config.toml
conditioning = "none"
blocks_per_level = 2
scale_shift_norm = false
shampoo_beta = 0.95
Rows from block 8 of a small image diffusion model, named by matrix and row number. Each number is 500 + 40 x the weight over its row's rms, rounded and kept within 0 to 999. All counts start at 0. Numbers have three digits each.
Before each channel's rows are labels from the 100 images, of 14976 (inputs lightly noised), where the channel reaches its highest value: "strongest on" is what is common among them. Only what is clearly more common there than usual is listed. The data: capsule endoscopy frames (Kvasir-Capsule). In brackets: how many of the 100, against the usual share in percent.
# convs0: first 3x3 conv (model.decb.0.0.convs.0.weight, 128x256x3x3, each kernel summed), inputs 86-171

strongest on: finding: ileocecal valve (40 vs 8.8)
convs0.105:520509476479479424477514546491541519506494455476499560490571507441484557525471528521527452505471477478498478542496498490502484509567478462546517558514524449508546482627512522490500545552462509599470444514453533482500537427482433507477492467451521498487475515

strongest on: finding: ileocecal valve (31 vs 8.8)
convs0.64:470525462493499457523513520467517483518559479501552507470481561486488522472524462555522380440488510540505463529494531546461388580466477493472474553560436531495525494507468482520491553527544528485489567467543552505483482523488461525483554434444473453464505423

strongest on: finding: ileocecal valve (27 vs 8.8)
convs0.30:518558461491482465504524480489483501447490503530489491508458533525487532513503556483482468499514482503519455563543526437512541495467510481531460533505594398502529521561395468529505462448486589450513556530545485457525501558417503432486507489454529554556403488

strongest on: finding: ileocecal valve (37 vs 8.8)
convs0.51:458446575505503499469485481510528479514522558474470498495501525525481559449460405510504418475512479552525527513489529516473372458497501505519457567562506445480451500522531460530474433448461418498502495492433516556530552454506390527533475498549501471496492500

strongest on: finding: ileocecal valve (60 vs 8.8)
convs0.118:505460550490506556499499490498509472602513561507487535526464497538526507478500509538501535495566494548486484480540491525520608578506499512458563545520551514436475517563496445443586441517505493471466575562493538510465473539405537469459485512472487505433448476

strongest on: finding: ileocecal valve (62 vs 8.8)
convs0.59:579495557496511492445487498514479489590538487500452476505449472469526497475500438489512514545473488527480476403586427459490489528508507552403487421542519477520485574492526452483555512562429480462467533467499468447471512506494480483489539576524577490532418442

strongest on: finding: ileocecal valve (25 vs 8.8)
convs0.97:481620482495509543437493552484487452539505483496554450501545519512489494486484486484492465470465479451525542573534464537500520539438502515580555544471482490522478461570537521547535481511582496516499486540591493506572515426490475508506456521502479525443484522

strongest on: finding: blood fresh (27 vs 0.9)
convs0.25:460492523494515574500528491551489485541488520515463447496452525479511461507505476442487508445461482466509541399522517521498560493509615492551566615469535541561468460413496499520444527467491481429516461482529555530550479495448477471437534536527494504488566423