Weights of a small image diffusion model: soap at rate 0.0031, batches of 64.
Rows from block 5 of a small image diffusion model, named by matrix and row number. Rows with one number belong to one channel. Each number is 50 + 10 x the weight over its row's rms, rounded and kept within 0 to 99. All counts start at 0. After the name is the row's rms in percent of the matrix's.
After each channel's rows are labels from the 100 images, of 14976 (inputs lightly noised), where the channel reaches its highest value: "place" is the part of the image that holds the peak. Only what is clearly more common there than usual is listed. The data: capsule endoscopy frames (Kvasir-Capsule).
# convs0: first 3x3 conv (model.mid.0.convs.0.weight, 128x128x3x3, each kernel summed), inputs 0-127
# convs1: second 3x3 conv (model.mid.0.convs.1.weight, 128x128x3x3, transposed, each kernel summed), outputs 0-127

convs0.125 095:49 65 49 44 58 54 34 38 38 55 38 70 56 40 48 60 37 67 49 59 57 51 46 64 44 53 36 27 48 64 32 62 43 59 43 43 41 55 44 32 52 57 57 50 50 47 45 63 41 38 82 46 36 61 35 57 45 49 31 44 36 38 57 31 44 53 67 46 54 37 52 59 48 49 37 51 35 57 54 60 41 56 45 47 39 46 51 57 59 37 46 64 51 42 49 54 62 60 47 51 53 57 46 66 59 74 47 49 58 67 57 53 43 54 65 49 45 54 44 64 41 42 54 55 54 57 38 61
convs1.125 118:43 35 61 48 43 47 60 58 56 47 70 36 44 58 64 31 55 42 70 37 50 52 56 49 53 45 65 55 53 42 66 36 52 52 44 53 57 37 59 65 44 52 60 55 48 51 47 49 57 68 28 52 69 48 55 41 48 68 74 45 57 55 50 71 44 60 24 47 39 46 53 36 43 45 52 56 65 51 66 48 66 34 59 60 57 47 43 39 42 50 42 44 65 66 51 51 52 47 59 41 56 47 51 32 36 32 47 45 47 38 49 40 61 54 42 44 50 39 41 39 52 59 60 43 61 36 53 40
place: bottom left

convs0.40 098:54 32 61 50 57 45 45 47 61 51 62 50 51 62 48 58 51 51 50 55 47 45 58 54 57 50 58 51 51 44 58 45 48 36 56 61 67 44 44 44 37 54 69 50 55 29 59 67 36 62 39 43 54 44 45 39 36 54 53 42 50 46 48 62 57 65 39 55 53 50 67 49 39 26 63 60 49 44 58 55 62 45 44 38 48 45 66 39 46 54 48 49 64 65 36 63 52 42 60 50 45 70 63 46 85 48 59 52 35 57 38 44 56 56 35 51 47 65 59 55 61 20 35 42 48 51 58 41
convs1.40 106:31 55 53 52 34 58 59 53 46 56 53 48 30 45 46 46 58 48 57 45 54 53 26 40 47 50 35 47 44 54 49 50 49 51 39 42 29 62 50 53 50 48 33 49 55 59 41 46 57 50 68 50 46 38 45 64 42 52 40 48 41 46 46 38 37 41 68 34 60 54 33 63 47 68 38 34 42 51 36 44 50 64 51 68 65 51 31 64 61 45 53 46 33 46 63 32 47 55 40 53 50 35 43 61 25 47 44 44 62 57 53 50 55 41 60 55 50 51 38 44 60 81 59 44 48 43 38 58
place: centre

convs0.73 122:49 47 63 45 49 63 38 54 52 39 52 65 50 43 52 37 66 43 39 47 57 45 34 56 52 54 46 40 49 48 46 50 59 46 34 46 47 47 46 47 31 52 46 42 44 38 35 65 43 37 46 30 32 47 34 37 46 49 53 47 60 50 63 44 49 36 84 77 47 49 33 63 43 64 38 55 40 51 54 50 43 55 48 40 56 44 67 33 47 51 49 43 52 48 45 52 43 51 49 43 42 54 42 51 36 55 31 53 52 81 50 60 43 38 43 50 43 42 44 45 62 32 42 28 50 62 45 46
convs1.73 116:43 55 40 45 55 29 45 48 53 41 35 43 58 51 46 54 39 56 48 50 52 52 53 56 42 39 60 55 51 52 48 50 40 59 45 42 41 55 67 44 58 50 52 62 49 58 65 33 52 65 52 69 58 49 48 40 52 41 51 60 50 51 46 61 56 52 31 29 53 47 65 36 45 30 71 46 58 39 41 59 71 46 51 47 62 51 38 50 40 33 53 62 47 60 51 54 62 45 54 50 60 40 51 52 67 39 63 65 48 15 59 49 55 66 40 47 62 52 50 48 43 59 73 58 45 24 49 43
place: bottom right; bottom centre

convs0.113 098:48 55 44 56 45 52 48 48 49 46 36 41 54 39 40 44 62 42 59 41 45 60 39 63 45 53 54 39 54 61 59 51 43 42 61 29 60 61 36 68 33 67 63 67 60 61 44 47 31 41 35 47 47 51 51 63 70 46 53 59 49 70 68 46 65 73 50 55 50 58 53 58 56 48 54 67 48 51 56 58 51 52 64 45 69 59 61 49 59 35 51 85 43 45 49 51 48 47 50 66 62 58 64 60 34 66 57 56 52 52 61 47 50 55 48 48 65 64 39 59 49 47 56 43 53 55 49 59
convs1.113 097:42 58 54 58 52 57 67 57 59 62 75 69 45 55 57 61 50 45 34 40 41 43 51 41 58 54 52 69 51 45 38 56 58 53 35 71 48 55 69 45 56 46 41 26 23 43 54 50 65 54 57 39 52 57 52 48 31 49 40 36 53 30 51 55 41 62 60 37 49 40 38 49 47 51 46 45 46 52 46 33 47 57 44 62 54 43 48 60 47 60 48 25 52 55 60 54 48 53 56 59 43 46 45 48 51 31 57 58 46 51 40 55 64 47 50 52 28 26 62 51 49 58 49 52 61 49 63 34
place: top right

convs0.38 100:47 41 57 50 65 64 65 41 47 48 48 74 56 47 42 62 62 39 53 62 69 43 50 48 51 45 58 67 42 40 51 35 57 63 44 47 49 45 54 46 49 51 54 49 63 53 39 62 63 41 73 45 58 57 44 57 74 44 51 41 55 44 41 63 44 44 44 28 58 61 53 47 48 41 49 47 43 38 28 64 60 30 70 35 37 53 32 47 52 42 58 36 60 49 37 64 44 56 38 46 57 52 54 56 43 46 46 61 45 65 38 50 69 58 31 58 47 66 54 58 44 52 55 56 33 49 56 53
convs1.38 091:62 39 57 40 33 34 46 57 54 64 55 41 38 40 42 46 50 57 49 33 33 66 39 43 50 51 31 30 67 50 51 59 35 53 55 60 47 63 43 62 38 43 55 46 31 41 55 33 40 60 33 47 48 34 53 50 32 58 47 45 37 54 58 43 56 61 64 51 34 36 56 53 45 54 52 48 41 56 64 44 45 65 31 57 64 47 66 53 63 55 44 69 42 46 67 36 62 40 60 55 47 49 57 58 57 56 61 43 36 36 58 48 43 43 70 44 49 44 57 50 59 52 40 41 54 47 42 57
place: top left

convs0.89 096:53 44 45 56 53 75 39 49 75 60 47 40 60 78 59 43 50 53 61 39 51 48 39 62 43 55 45 72 41 30 64 56 46 38 46 54 33 50 39 30 47 51 32 54 50 56 62 47 45 47 59 44 71 52 54 55 53 44 60 62 55 56 38 53 38 64 39 48 50 42 62 48 63 39 53 48 45 56 51 36 41 68 50 61 57 43 50 42 59 42 42 45 41 64 58 52 53 45 29 48 48 36 54 56 49 51 48 47 36 51 33 46 51 70 46 43 60 53 55 29 58 45 54 70 41 43 50 58
convs1.89 102:61 45 57 50 43 29 63 54 35 50 62 58 45 18 37 65 48 55 25 52 42 52 64 34 60 39 57 38 72 55 28 49 48 61 50 43 57 60 63 64 40 52 71 44 50 47 34 49 53 45 28 56 29 52 58 41 41 41 42 50 61 42 58 61 61 54 54 49 48 58 35 49 42 65 51 46 48 42 48 59 59 37 46 54 45 55 52 42 44 65 53 58 51 27 44 55 59 62 60 50 48 55 48 52 53 47 52 44 50 61 41 46 47 26 54 61 42 63 58 62 42 52 54 49 48 56 48 46
place: bottom left; middle right

convs0.123 103:38 33 67 73 45 42 44 64 59 65 50 37 42 44 58 52 47 55 40 49 54 54 55 62 54 51 32 49 51 60 36 52 34 36 43 51 44 58 45 54 55 53 49 55 49 39 49 49 27 68 44 53 49 44 52 53 61 54 57 55 70 47 42 44 52 55 46 53 39 48 55 49 38 41 65 61 39 35 33 34 45 65 68 59 43 53 48 47 61 48 30 33 51 42 49 47 52 49 59 52 59 68 67 55 53 46 24 40 33 53 59 48 44 61 48 62 48 40 43 56 37 41 51 81 43 42 47 63
convs1.123 099:57 45 42 32 48 64 54 39 53 51 31 60 62 49 55 48 37 56 55 66 50 48 36 40 61 47 58 53 40 45 55 44 59 73 62 45 51 32 36 44 49 45 61 55 59 52 47 43 62 29 58 44 61 55 47 48 40 46 46 69 26 51 50 67 60 43 49 43 62 62 52 66 60 53 58 37 48 64 67 63 60 37 46 35 60 45 52 52 36 54 67 66 49 62 40 60 47 58 43 44 49 37 40 53 52 56 70 73 58 54 48 49 53 39 61 43 64 53 47 44 64 66 50 41 43 54 49 35
place: top right

convs0.48 092:35 47 51 48 51 46 47 39 42 48 57 49 63 48 53 61 50 50 48 35 44 48 63 45 62 54 55 37 48 25 49 35 41 47 31 60 43 33 69 35 45 48 47 69 61 42 66 54 52 59 40 51 56 68 60 47 56 41 40 31 48 55 54 72 55 21 55 34 61 45 45 58 56 62 41 59 28 38 39 33 57 62 32 62 46 57 49 53 51 48 61 34 48 48 57 51 38 46 52 47 48 35 54 55 60 66 58 53 57 47 50 67 48 32 45 56 68 44 48 57 44 59 46 45 47 43 58 52
convs1.48 097:71 66 38 48 61 61 50 59 61 40 44 47 38 49 51 47 43 60 55 61 54 50 43 62 51 45 47 56 46 71 44 75 53 51 55 32 58 56 45 68 63 44 54 43 39 56 47 46 50 42 52 30 42 47 37 39 59 65 63 62 36 44 47 33 45 68 47 61 46 70 54 59 54 44 58 35 64 54 67 64 40 40 56 46 51 50 54 40 40 65 43 48 56 36 40 46 64 63 45 60 45 53 51 34 30 32 44 44 38 54 46 61 55 70 45 40 35 53 37 39 50 38 45 43 54 59 49 47
place: top right

convs0.30 095:65 42 53 52 41 72 40 50 29 58 40 47 71 69 56 46 56 44 43 76 52 25 54 42 52 58 54 56 35 45 52 55 59 64 43 34 67 49 62 41 49 49 54 52 49 47 65 48 61 51 45 42 58 48 49 46 42 46 62 43 41 56 47 36 73 54 43 39 63 45 56 56 52 34 74 35 55 65 51 34 51 60 37 48 61 47 44 35 34 65 55 37 49 38 53 46 56 46 49 48 37 57 58 42 50 54 46 57 48 53 59 50 42 58 55 34 44 43 45 56 45 42 59 46 42 55 24 57
convs1.30 096:33 58 45 59 50 29 62 52 53 48 56 53 39 23 51 62 41 51 53 29 52 59 48 53 41 55 52 37 55 54 51 36 53 47 49 59 49 46 45 58 52 49 44 48 54 46 35 60 52 56 74 58 40 44 52 47 58 48 43 55 56 38 55 67 35 36 60 62 40 50 60 44 59 53 37 55 45 33 48 48 52 38 52 55 50 54 55 63 82 32 33 55 57 56 41 44 25 54 54 49 64 54 46 45 41 41 64 40 48 56 47 28 60 29 55 64 61 36 57 50 35 57 38 42 51 52 66 54
place: top left; bottom centre

convs0.46 095:46 45 41 68 40 68 50 40 42 38 37 41 60 38 76 34 56 53 52 50 40 64 57 36 32 54 51 43 61 52 38 31 48 48 43 40 52 33 51 44 64 54 56 52 56 36 57 52 71 56 53 49 60 57 47 47 39 54 57 36 65 32 55 59 46 38 47 65 42 57 49 52 68 60 51 51 50 46 60 35 47 33 57 48 52 57 47 47 51 45 39 31 50 69 32 45 51 50 38 62 33 41 38 52 45 32 52 55 57 65 53 42 74 51 61 48 52 34 44 46 55 50 49 61 58 49 58 59
convs1.46 093:61 62 61 30 49 28 49 47 55 53 78 54 55 59 21 45 37 49 46 62 60 45 45 63 70 38 48 67 27 58 49 62 49 53 45 59 64 63 44 73 40 59 40 56 44 51 61 47 33 41 46 45 54 45 61 43 59 48 50 66 50 64 61 47 43 46 50 33 46 46 47 45 41 46 44 61 53 49 35 64 51 60 48 47 49 39 61 56 42 50 61 60 59 49 49 57 51 57 65 48 59 60 55 54 58 59 46 37 42 32 49 57 32 50 43 58 35 56 54 41 51 41 54 38 53 52 40 31
place: bottom left

convs0.36 139:51 65 48 62 35 53 62 62 59 60 72 43 46 45 65 63 41 50 59 57 63 41 36 33 59 31 46 53 64 67 48 48 59 58 59 43 24 62 58 58 54 51 51 41 52 64 58 52 54 45 39 45 40 43 54 68 64 58 38 36 51 50 63 40 37 64 21 37 41 50 64 45 58 45 37 53 63 36 56 44 45 52 59 58 23 45 45 53 39 36 47 49 39 37 47 46 49 57 54 60 51 49 48 60 48 45 51 33 57 49 43 52 60 55 52 57 42 50 48 66 43 45 49 56 54 43 39 40
convs1.36 115:54 37 52 48 60 57 51 45 60 49 58 78 55 54 40 70 47 54 54 49 51 56 43 56 40 50 51 38 43 40 42 42 47 57 68 67 55 27 67 54 43 51 54 35 44 23 51 49 41 66 47 59 59 53 53 50 52 42 38 41 61 49 47 56 52 50 41 47 62 40 37 60 29 39 66 55 50 48 49 62 64 30 61 55 39 31 58 54 55 39 54 61 60 58 51 49 39 63 44 56 59 64 29 53 37 43 53 41 71 52 56 40 61 43 50 61 51 37 45 57 53 68 57 33 49 40 45 55
place: bottom right

convs0.72 096:81 41 23 48 52 43 57 41 62 45 37 39 47 46 51 51 56 57 44 49 64 49 64 53 67 62 54 51 44 46 47 60 59 48 52 60 45 58 38 69 44 61 49 51 74 43 43 44 33 52 20 45 43 67 53 60 37 35 52 47 64 45 48 51 58 64 52 42 65 44 45 45 47 68 56 72 45 42 48 63 52 57 55 72 56 50 59 45 65 55 35 56 53 45 52 61 33 46 48 59 48 43 43 45 29 42 61 50 59 54 61 54 53 54 57 59 56 48 41 47 32 50 45 46 41 49 48 54
convs1.72 098:36 52 63 58 36 49 46 63 24 52 45 57 65 44 56 43 42 44 63 42 46 44 36 55 37 40 35 33 61 55 47 32 47 52 57 43 48 40 73 36 64 43 50 39 33 49 48 57 55 44 64 47 62 32 46 42 56 52 48 47 38 50 59 65 54 35 54 56 51 63 37 67 56 38 55 40 56 58 44 27 43 54 39 38 28 50 42 55 49 45 69 49 53 53 56 52 51 68 53 44 54 53 55 57 57 55 50 53 59 57 53 41 54 50 51 54 22 55 49 60 73 47 67 49 58 58 40 42
place: centre

convs0.58 092:47 35 50 53 45 58 36 34 52 46 54 70 54 50 40 42 59 43 55 35 41 19 44 36 35 49 54 49 40 40 46 52 40 36 60 60 42 25 50 53 65 37 54 43 47 38 52 48 59 76 41 61 32 47 46 33 38 37 59 63 60 47 49 63 55 44 55 61 55 47 42 57 47 58 49 42 57 49 43 51 46 33 46 27 63 36 52 68 46 50 60 57 42 58 44 43 50 55 63 45 54 46 54 47 53 61 47 49 64 60 55 38 55 27 57 56 63 62 61 53 46 60 58 52 55 40 36 39
convs1.58 104:65 62 52 41 51 49 55 57 53 43 58 40 41 39 48 63 41 53 40 58 64 69 60 53 65 51 60 45 63 53 45 36 55 53 39 42 61 61 57 48 30 71 38 55 51 59 53 47 44 32 51 46 64 58 60 60 53 51 47 38 49 53 48 37 37 52 50 40 44 48 47 54 40 46 58 64 35 47 57 52 57 55 51 62 31 48 53 46 53 59 27 57 65 44 54 55 38 41 35 59 58 69 23 49 53 45 54 44 42 26 46 69 45 53 30 35 38 42 40 49 66 36 60 40 47 57 61 58
place: top right

convs0.29 089:42 59 42 33 39 40 48 63 43 43 56 60 45 75 61 52 50 40 49 57 50 65 41 35 43 41 41 59 56 56 77 46 60 53 44 52 39 50 42 49 46 63 37 68 54 55 38 60 34 54 37 47 39 48 52 41 27 36 56 43 65 56 42 47 63 63 56 60 36 52 52 59 51 48 44 64 46 34 52 51 60 44 83 31 44 40 33 53 61 32 48 47 59 53 41 51 41 42 42 48 66 54 55 64 49 39 47 50 36 43 44 51 37 55 49 63 55 45 50 44 67 54 63 50 44 50 45 47
convs1.29 090:44 52 75 62 66 66 53 38 51 57 55 56 48 53 39 36 46 51 67 42 47 29 51 74 60 45 61 61 60 51 27 40 45 61 48 48 69 55 51 50 39 55 60 51 40 54 60 38 57 51 51 52 46 75 49 61 62 69 49 59 33 54 53 49 40 48 44 38 43 43 36 53 57 56 58 50 60 49 48 60 48 52 31 68 47 43 65 59 28 57 47 51 36 50 48 59 53 48 50 45 47 47 58 35 61 62 35 39 50 38 54 51 65 25 41 36 50 52 47 50 38 47 48 48 42 37 51 50
place: centre

convs0.6 097:27 54 38 54 54 50 47 58 61 42 56 40 34 44 51 53 44 55 44 29 64 55 56 45 59 44 48 62 52 54 37 47 30 40 65 56 37 47 37 59 40 46 44 56 52 58 41 42 58 54 71 59 44 53 59 55 53 66 57 54 57 37 66 46 64 58 50 36 66 63 64 61 33 60 37 41 53 15 50 42 61 61 64 31 55 53 50 51 46 49 52 47 43 42 35 51 71 54 53 64 64 40 62 64 38 37 44 56 44 51 46 49 41 54 55 38 51 45 59 46 51 40 56 62 47 58 42 50
convs1.6 098:71 50 67 46 41 49 44 42 58 61 50 47 48 58 53 30 43 55 52 71 58 52 42 62 43 47 50 28 54 42 65 50 40 58 32 46 55 62 66 59 48 41 57 49 55 54 39 58 41 55 28 37 49 36 48 38 65 36 55 41 38 62 50 68 34 34 56 45 38 48 65 44 52 29 56 46 47 66 67 57 54 58 44 59 56 48 49 46 54 62 55 48 56 56 52 49 45 44 68 16 54 55 52 50 56 58 37 52 51 53 65 59 47 49 44 56 40 45 37 62 53 65 50 59 49 35 59 55
place: centre; top right

convs0.75 114:37 57 45 46 48 50 60 48 60 42 54 48 65 54 50 60 62 57 54 56 52 74 56 50 58 60 40 56 52 53 54 39 53 41 55 62 35 48 54 55 54 62 63 42 70 56 38 54 69 65 44 44 37 53 50 57 70 39 45 54 40 34 46 51 40 60 29 49 60 60 43 41 36 53 50 46 53 61 42 53 53 46 38 58 44 58 60 37 49 63 20 49 37 63 43 48 78 51 47 67 57 57 51 52 45 38 64 52 64 43 60 49 56 49 57 47 50 41 34 72 44 66 40 67 43 61 51 61
convs1.75 106:49 41 52 61 49 39 38 50 51 52 59 43 40 54 47 39 38 41 59 41 62 32 35 49 49 19 50 54 51 50 44 57 46 63 48 48 75 52 39 50 53 32 52 36 28 57 55 38 57 45 58 66 66 43 48 50 32 50 54 55 67 63 66 55 58 55 61 42 55 42 54 60 59 48 47 54 50 56 51 52 52 49 63 34 52 43 38 60 58 49 78 55 64 43 57 51 28 46 57 42 40 40 45 54 61 61 46 48 46 59 52 58 48 71 35 47 44 50 48 29 60 48 66 39 56 38 59 41
place: bottom left; bottom centre

convs0.67 098:65 56 39 48 67 53 54 61 56 46 54 57 46 43 54 42 48 51 52 56 48 52 60 24 46 58 47 61 62 47 51 44 50 31 56 54 46 36 50 44 43 42 73 42 49 54 59 30 64 57 75 55 47 52 57 41 58 54 48 51 40 58 50 53 67 31 54 45 52 70 48 37 49 61 47 49 49 53 56 51 51 39 56 44 55 55 58 48 56 45 49 66 32 53 43 42 37 52 55 39 52 49 54 47 59 43 65 49 31 25 47 56 52 47 40 63 32 53 66 51 62 68 58 37 62 65 18 38
convs1.67 104:43 38 61 48 35 56 43 40 57 58 48 43 35 67 45 52 47 46 41 50 57 51 31 68 54 39 51 43 51 50 54 43 39 62 51 51 46 54 55 52 48 48 23 58 54 44 40 56 32 37 36 53 45 47 49 60 45 55 49 49 54 44 42 60 27 45 52 52 54 38 55 73 49 37 34 55 60 42 51 58 42 59 52 57 44 42 42 48 60 58 43 25 63 46 51 53 60 38 52 58 47 49 39 61 41 58 38 42 63 75 52 45 48 40 59 39 67 47 42 58 44 28 47 58 34 35 81 57
place: top left

convs0.7 087:34 65 42 55 41 60 56 40 58 46 42 41 50 40 69 45 48 56 52 53 49 34 60 49 40 47 63 44 56 67 58 64 62 53 52 50 41 58 43 46 36 47 43 27 54 35 40 68 54 47 58 55 55 60 49 53 76 34 49 59 61 50 32 62 58 61 73 53 50 43 58 72 56 58 37 44 39 70 33 59 54 43 50 45 33 42 40 67 34 62 38 53 48 58 51 55 56 46 60 46 65 54 54 44 45 41 49 56 44 51 52 59 45 39 58 52 65 37 58 50 53 36 60 44 66 45 40 37
convs1.7 098:68 31 55 49 62 39 52 53 41 53 48 57 51 55 29 59 42 47 48 57 51 57 37 54 63 53 50 65 58 61 44 51 47 56 52 48 61 30 44 59 57 68 53 57 50 59 64 38 36 43 39 45 45 40 58 45 22 63 55 41 37 37 60 42 43 52 33 47 42 58 51 35 34 40 77 50 63 22 48 61 47 41 48 42 59 60 70 29 54 34 41 49 49 45 34 54 56 55 39 54 46 47 39 47 61 57 46 43 54 45 38 44 58 44 54 62 36 63 52 44 41 59 53 46 46 55 47 57
place: top left

convs0.25 104:52 48 58 60 35 41 64 44 47 46 40 42 45 54 34 52 46 37 61 45 48 67 25 36 59 60 47 35 50 66 48 57 56 47 36 36 64 51 41 68 51 40 64 60 50 39 43 40 29 50 46 69 50 50 67 60 54 50 47 43 52 50 47 45 42 34 86 41 44 40 51 46 54 40 46 64 57 36 47 58 69 53 60 40 49 50 35 68 43 54 38 46 59 56 60 61 46 51 50 31 46 55 38 34 65 51 50 50 43 52 40 47 48 51 37 52 49 55 39 47 59 32 53 61 59 50 46 40
convs1.25 096:57 41 45 35 69 49 35 61 55 53 45 63 54 47 57 55 62 46 47 51 57 44 77 63 49 36 55 67 37 42 50 48 41 50 54 59 28 41 54 35 46 60 46 47 60 65 45 44 64 49 53 26 56 57 22 48 42 46 49 51 42 38 49 68 56 61 27 47 53 45 41 50 46 42 53 49 35 50 59 37 37 56 37 53 56 46 69 28 54 45 59 52 40 49 42 37 46 62 56 66 55 34 61 61 39 57 57 55 56 35 55 50 36 47 50 43 61 50 54 50 43 53 54 43 33 65 56 53
place: bottom right

convs0.33 100:72 60 66 74 51 47 56 57 31 38 37 64 52 54 48 48 58 62 61 52 50 53 67 59 45 37 47 48 46 52 43 42 59 53 41 46 55 39 40 63 45 46 52 55 60 55 37 76 45 37 36 48 49 64 55 45 39 47 63 63 54 55 41 54 32 55 62 58 38 59 51 54 51 71 48 77 48 60 64 50 48 50 40 62 62 57 47 51 32 49 51 46 55 62 64 47 46 65 42 21 57 44 57 50 54 38 48 53 56 52 60 56 43 43 34 28 45 42 52 36 51 51 53 49 42 58 41 52
convs1.33 100:38 41 48 49 47 56 38 48 65 47 67 50 55 35 36 66 35 36 40 57 44 47 46 56 58 52 54 47 41 49 53 52 51 47 47 60 58 63 66 35 66 39 46 48 59 47 67 41 49 66 61 57 58 39 44 55 50 58 45 23 51 35 53 56 65 58 42 45 63 44 40 45 50 40 51 40 64 58 39 56 55 62 70 44 40 43 51 51 70 47 29 53 33 32 59 53 53 45 49 58 35 43 34 50 52 60 60 57 56 61 45 39 65 55 71 70 60 43 50 52 52 51 31 44 62 43 66 49
place: top right

convs0.23 099:35 51 43 56 41 60 48 58 40 41 60 49 52 48 33 65 59 46 51 54 49 38 61 40 45 31 46 61 44 64 53 42 37 63 13 57 58 44 61 43 46 52 62 56 48 40 43 56 43 55 49 54 50 55 44 73 55 50 54 35 52 44 40 60 55 50 50 58 49 56 65 51 54 36 50 51 44 52 35 49 71 40 44 48 57 34 38 44 54 57 45 42 58 62 45 65 31 56 48 42 44 33 32 40 66 43 46 55 47 58 43 34 33 40 30 59 32 59 49 54 41 59 62 52 69 59 47 44
convs1.23 106:70 41 61 43 53 36 46 44 39 62 42 60 41 41 70 51 44 49 46 30 41 55 33 62 44 69 59 37 55 50 46 58 65 52 71 39 47 57 41 52 50 43 53 53 50 52 45 46 54 51 66 37 54 35 48 32 36 48 41 50 38 60 61 44 44 56 56 47 56 53 40 49 46 68 42 50 47 40 58 62 44 49 51 50 50 63 68 56 39 44 39 57 37 35 38 34 53 50 58 42 59 53 51 48 51 49 61 43 44 38 62 57 71 62 75 49 79 45 54 39 60 38 37 49 35 41 49 57
place: top left

convs0.62 101:58 52 30 28 57 40 53 38 54 43 53 40 55 42 54 51 40 69 38 39 54 36 61 50 51 54 50 38 49 51 51 33 41 47 59 56 33 42 48 29 52 67 42 51 39 55 51 44 47 33 46 63 50 52 42 53 51 42 49 47 53 56 54 41 65 63 55 55 58 43 54 55 36 64 54 52 39 42 32 54 39 48 49 36 37 55 62 52 69 40 75 54 33 67 45 61 55 48 41 65 52 46 52 59 16 48 73 63 58 63 43 39 53 43 66 48 53 44 52 47 65 45 53 41 41 59 54 50
convs1.62 096:34 45 63 69 39 60 41 71 39 69 50 40 59 51 43 46 50 35 54 65 50 66 45 49 55 40 45 62 53 51 59 75 48 58 35 40 68 45 50 59 57 40 57 39 61 53 50 57 65 65 59 34 55 45 36 39 46 56 49 36 48 41 52 51 37 45 38 44 56 52 42 41 56 42 50 45 49 67 47 40 52 67 43 71 61 50 48 47 37 68 51 61 62 39 54 43 60 53 62 46 55 54 58 47 75 46 29 35 45 44 52 59 53 50 37 40 64 42 48 52 39 54 45 63 62 40 41 60
place: top right; top left

convs0.51 091:65 63 51 24 54 52 64 55 58 48 46 55 54 33 43 51 42 47 51 53 34 48 42 42 54 65 52 50 40 52 45 47 40 42 52 37 66 43 42 45 41 34 49 44 46 41 50 48 43 58 63 52 34 59 55 60 37 36 46 50 53 45 28 62 58 57 61 52 36 53 56 57 21 50 72 43 56 36 60 52 30 54 54 56 53 46 55 58 37 55 38 59 63 61 41 69 43 50 40 59 52 53 43 58 54 47 35 52 32 50 57 49 51 71 64 48 67 49 61 42 71 31 38 51 46 43 50 40
convs1.51 096:25 29 44 71 54 43 41 54 49 58 51 40 57 63 61 47 66 60 42 48 60 44 60 63 43 32 49 42 55 54 35 52 54 65 45 53 45 54 70 41 50 62 59 46 46 64 64 44 54 44 44 46 56 36 52 46 49 65 55 60 42 42 71 46 49 63 39 55 57 61 35 35 55 45 25 59 48 67 39 51 60 45 41 38 48 50 47 44 71 47 47 39 41 41 57 33 58 58 51 44 51 40 48 46 40 49 51 46 61 38 38 54 39 31 30 45 37 48 34 56 38 63 56 44 53 55 51 44
place: top left

convs0.81 099:56 42 48 57 35 38 31 56 54 48 52 63 47 61 60 26 30 38 51 49 60 22 56 73 42 44 36 48 44 42 61 38 32 48 41 67 49 57 58 53 44 57 48 35 38 52 42 51 31 54 72 33 53 51 55 51 58 58 45 42 35 59 52 58 38 64 54 57 50 54 38 39 52 41 40 65 54 37 55 46 43 51 25 66 66 57 61 53 59 50 51 55 52 57 41 32 42 47 52 46 35 45 50 43 51 56 57 47 57 59 68 55 47 47 58 46 44 43 44 51 39 40 55 39 51 34 47 49
convs1.81 097:56 45 50 49 54 59 58 51 41 42 62 52 43 38 50 77 73 59 48 54 47 65 48 39 47 55 44 39 54 58 42 52 53 45 52 24 46 47 37 58 60 60 51 77 54 41 54 51 63 38 25 65 46 58 45 51 44 47 47 49 50 52 53 29 56 44 44 56 41 54 43 47 53 55 55 44 54 72 41 54 43 47 77 38 24 50 40 52 29 62 45 39 51 46 52 60 50 40 35 39 61 39 36 51 45 54 38 60 43 46 38 54 35 44 56 49 63 46 60 34 56 42 38 39 59 56 51 60
place: bottom right

convs0.103 096:52 54 27 43 53 39 55 40 47 56 56 59 42 58 48 56 50 53 61 46 61 37 37 58 36 44 45 45 52 49 59 62 42 48 59 65 43 52 70 55 62 56 45 55 47 39 48 45 58 51 45 56 60 61 65 57 68 40 56 63 42 57 33 65 47 52 43 66 49 51 56 43 65 40 45 66 51 47 44 33 62 49 36 81 61 49 35 48 42 44 59 45 48 42 28 63 50 55 46 56 67 38 56 49 37 63 39 38 69 61 57 56 46 39 56 57 54 36 62 35 46 57 60 46 28 67 49 51
convs1.103 112:45 37 71 55 64 58 41 56 47 42 54 42 56 34 52 42 54 44 38 56 51 62 65 36 63 53 64 41 50 49 48 36 55 49 46 46 55 51 35 53 45 50 41 47 49 49 57 56 34 47 58 40 31 28 50 49 33 56 48 50 44 45 74 45 48 54 54 38 71 45 43 51 40 67 63 34 50 54 46 65 35 60 51 22 44 58 63 57 71 62 50 62 57 59 60 38 54 34 42 49 37 66 35 40 63 50 50 44 39 43 43 56 58 60 52 55 44 54 53 65 40 52 40 61 68 47 49 58
place: top left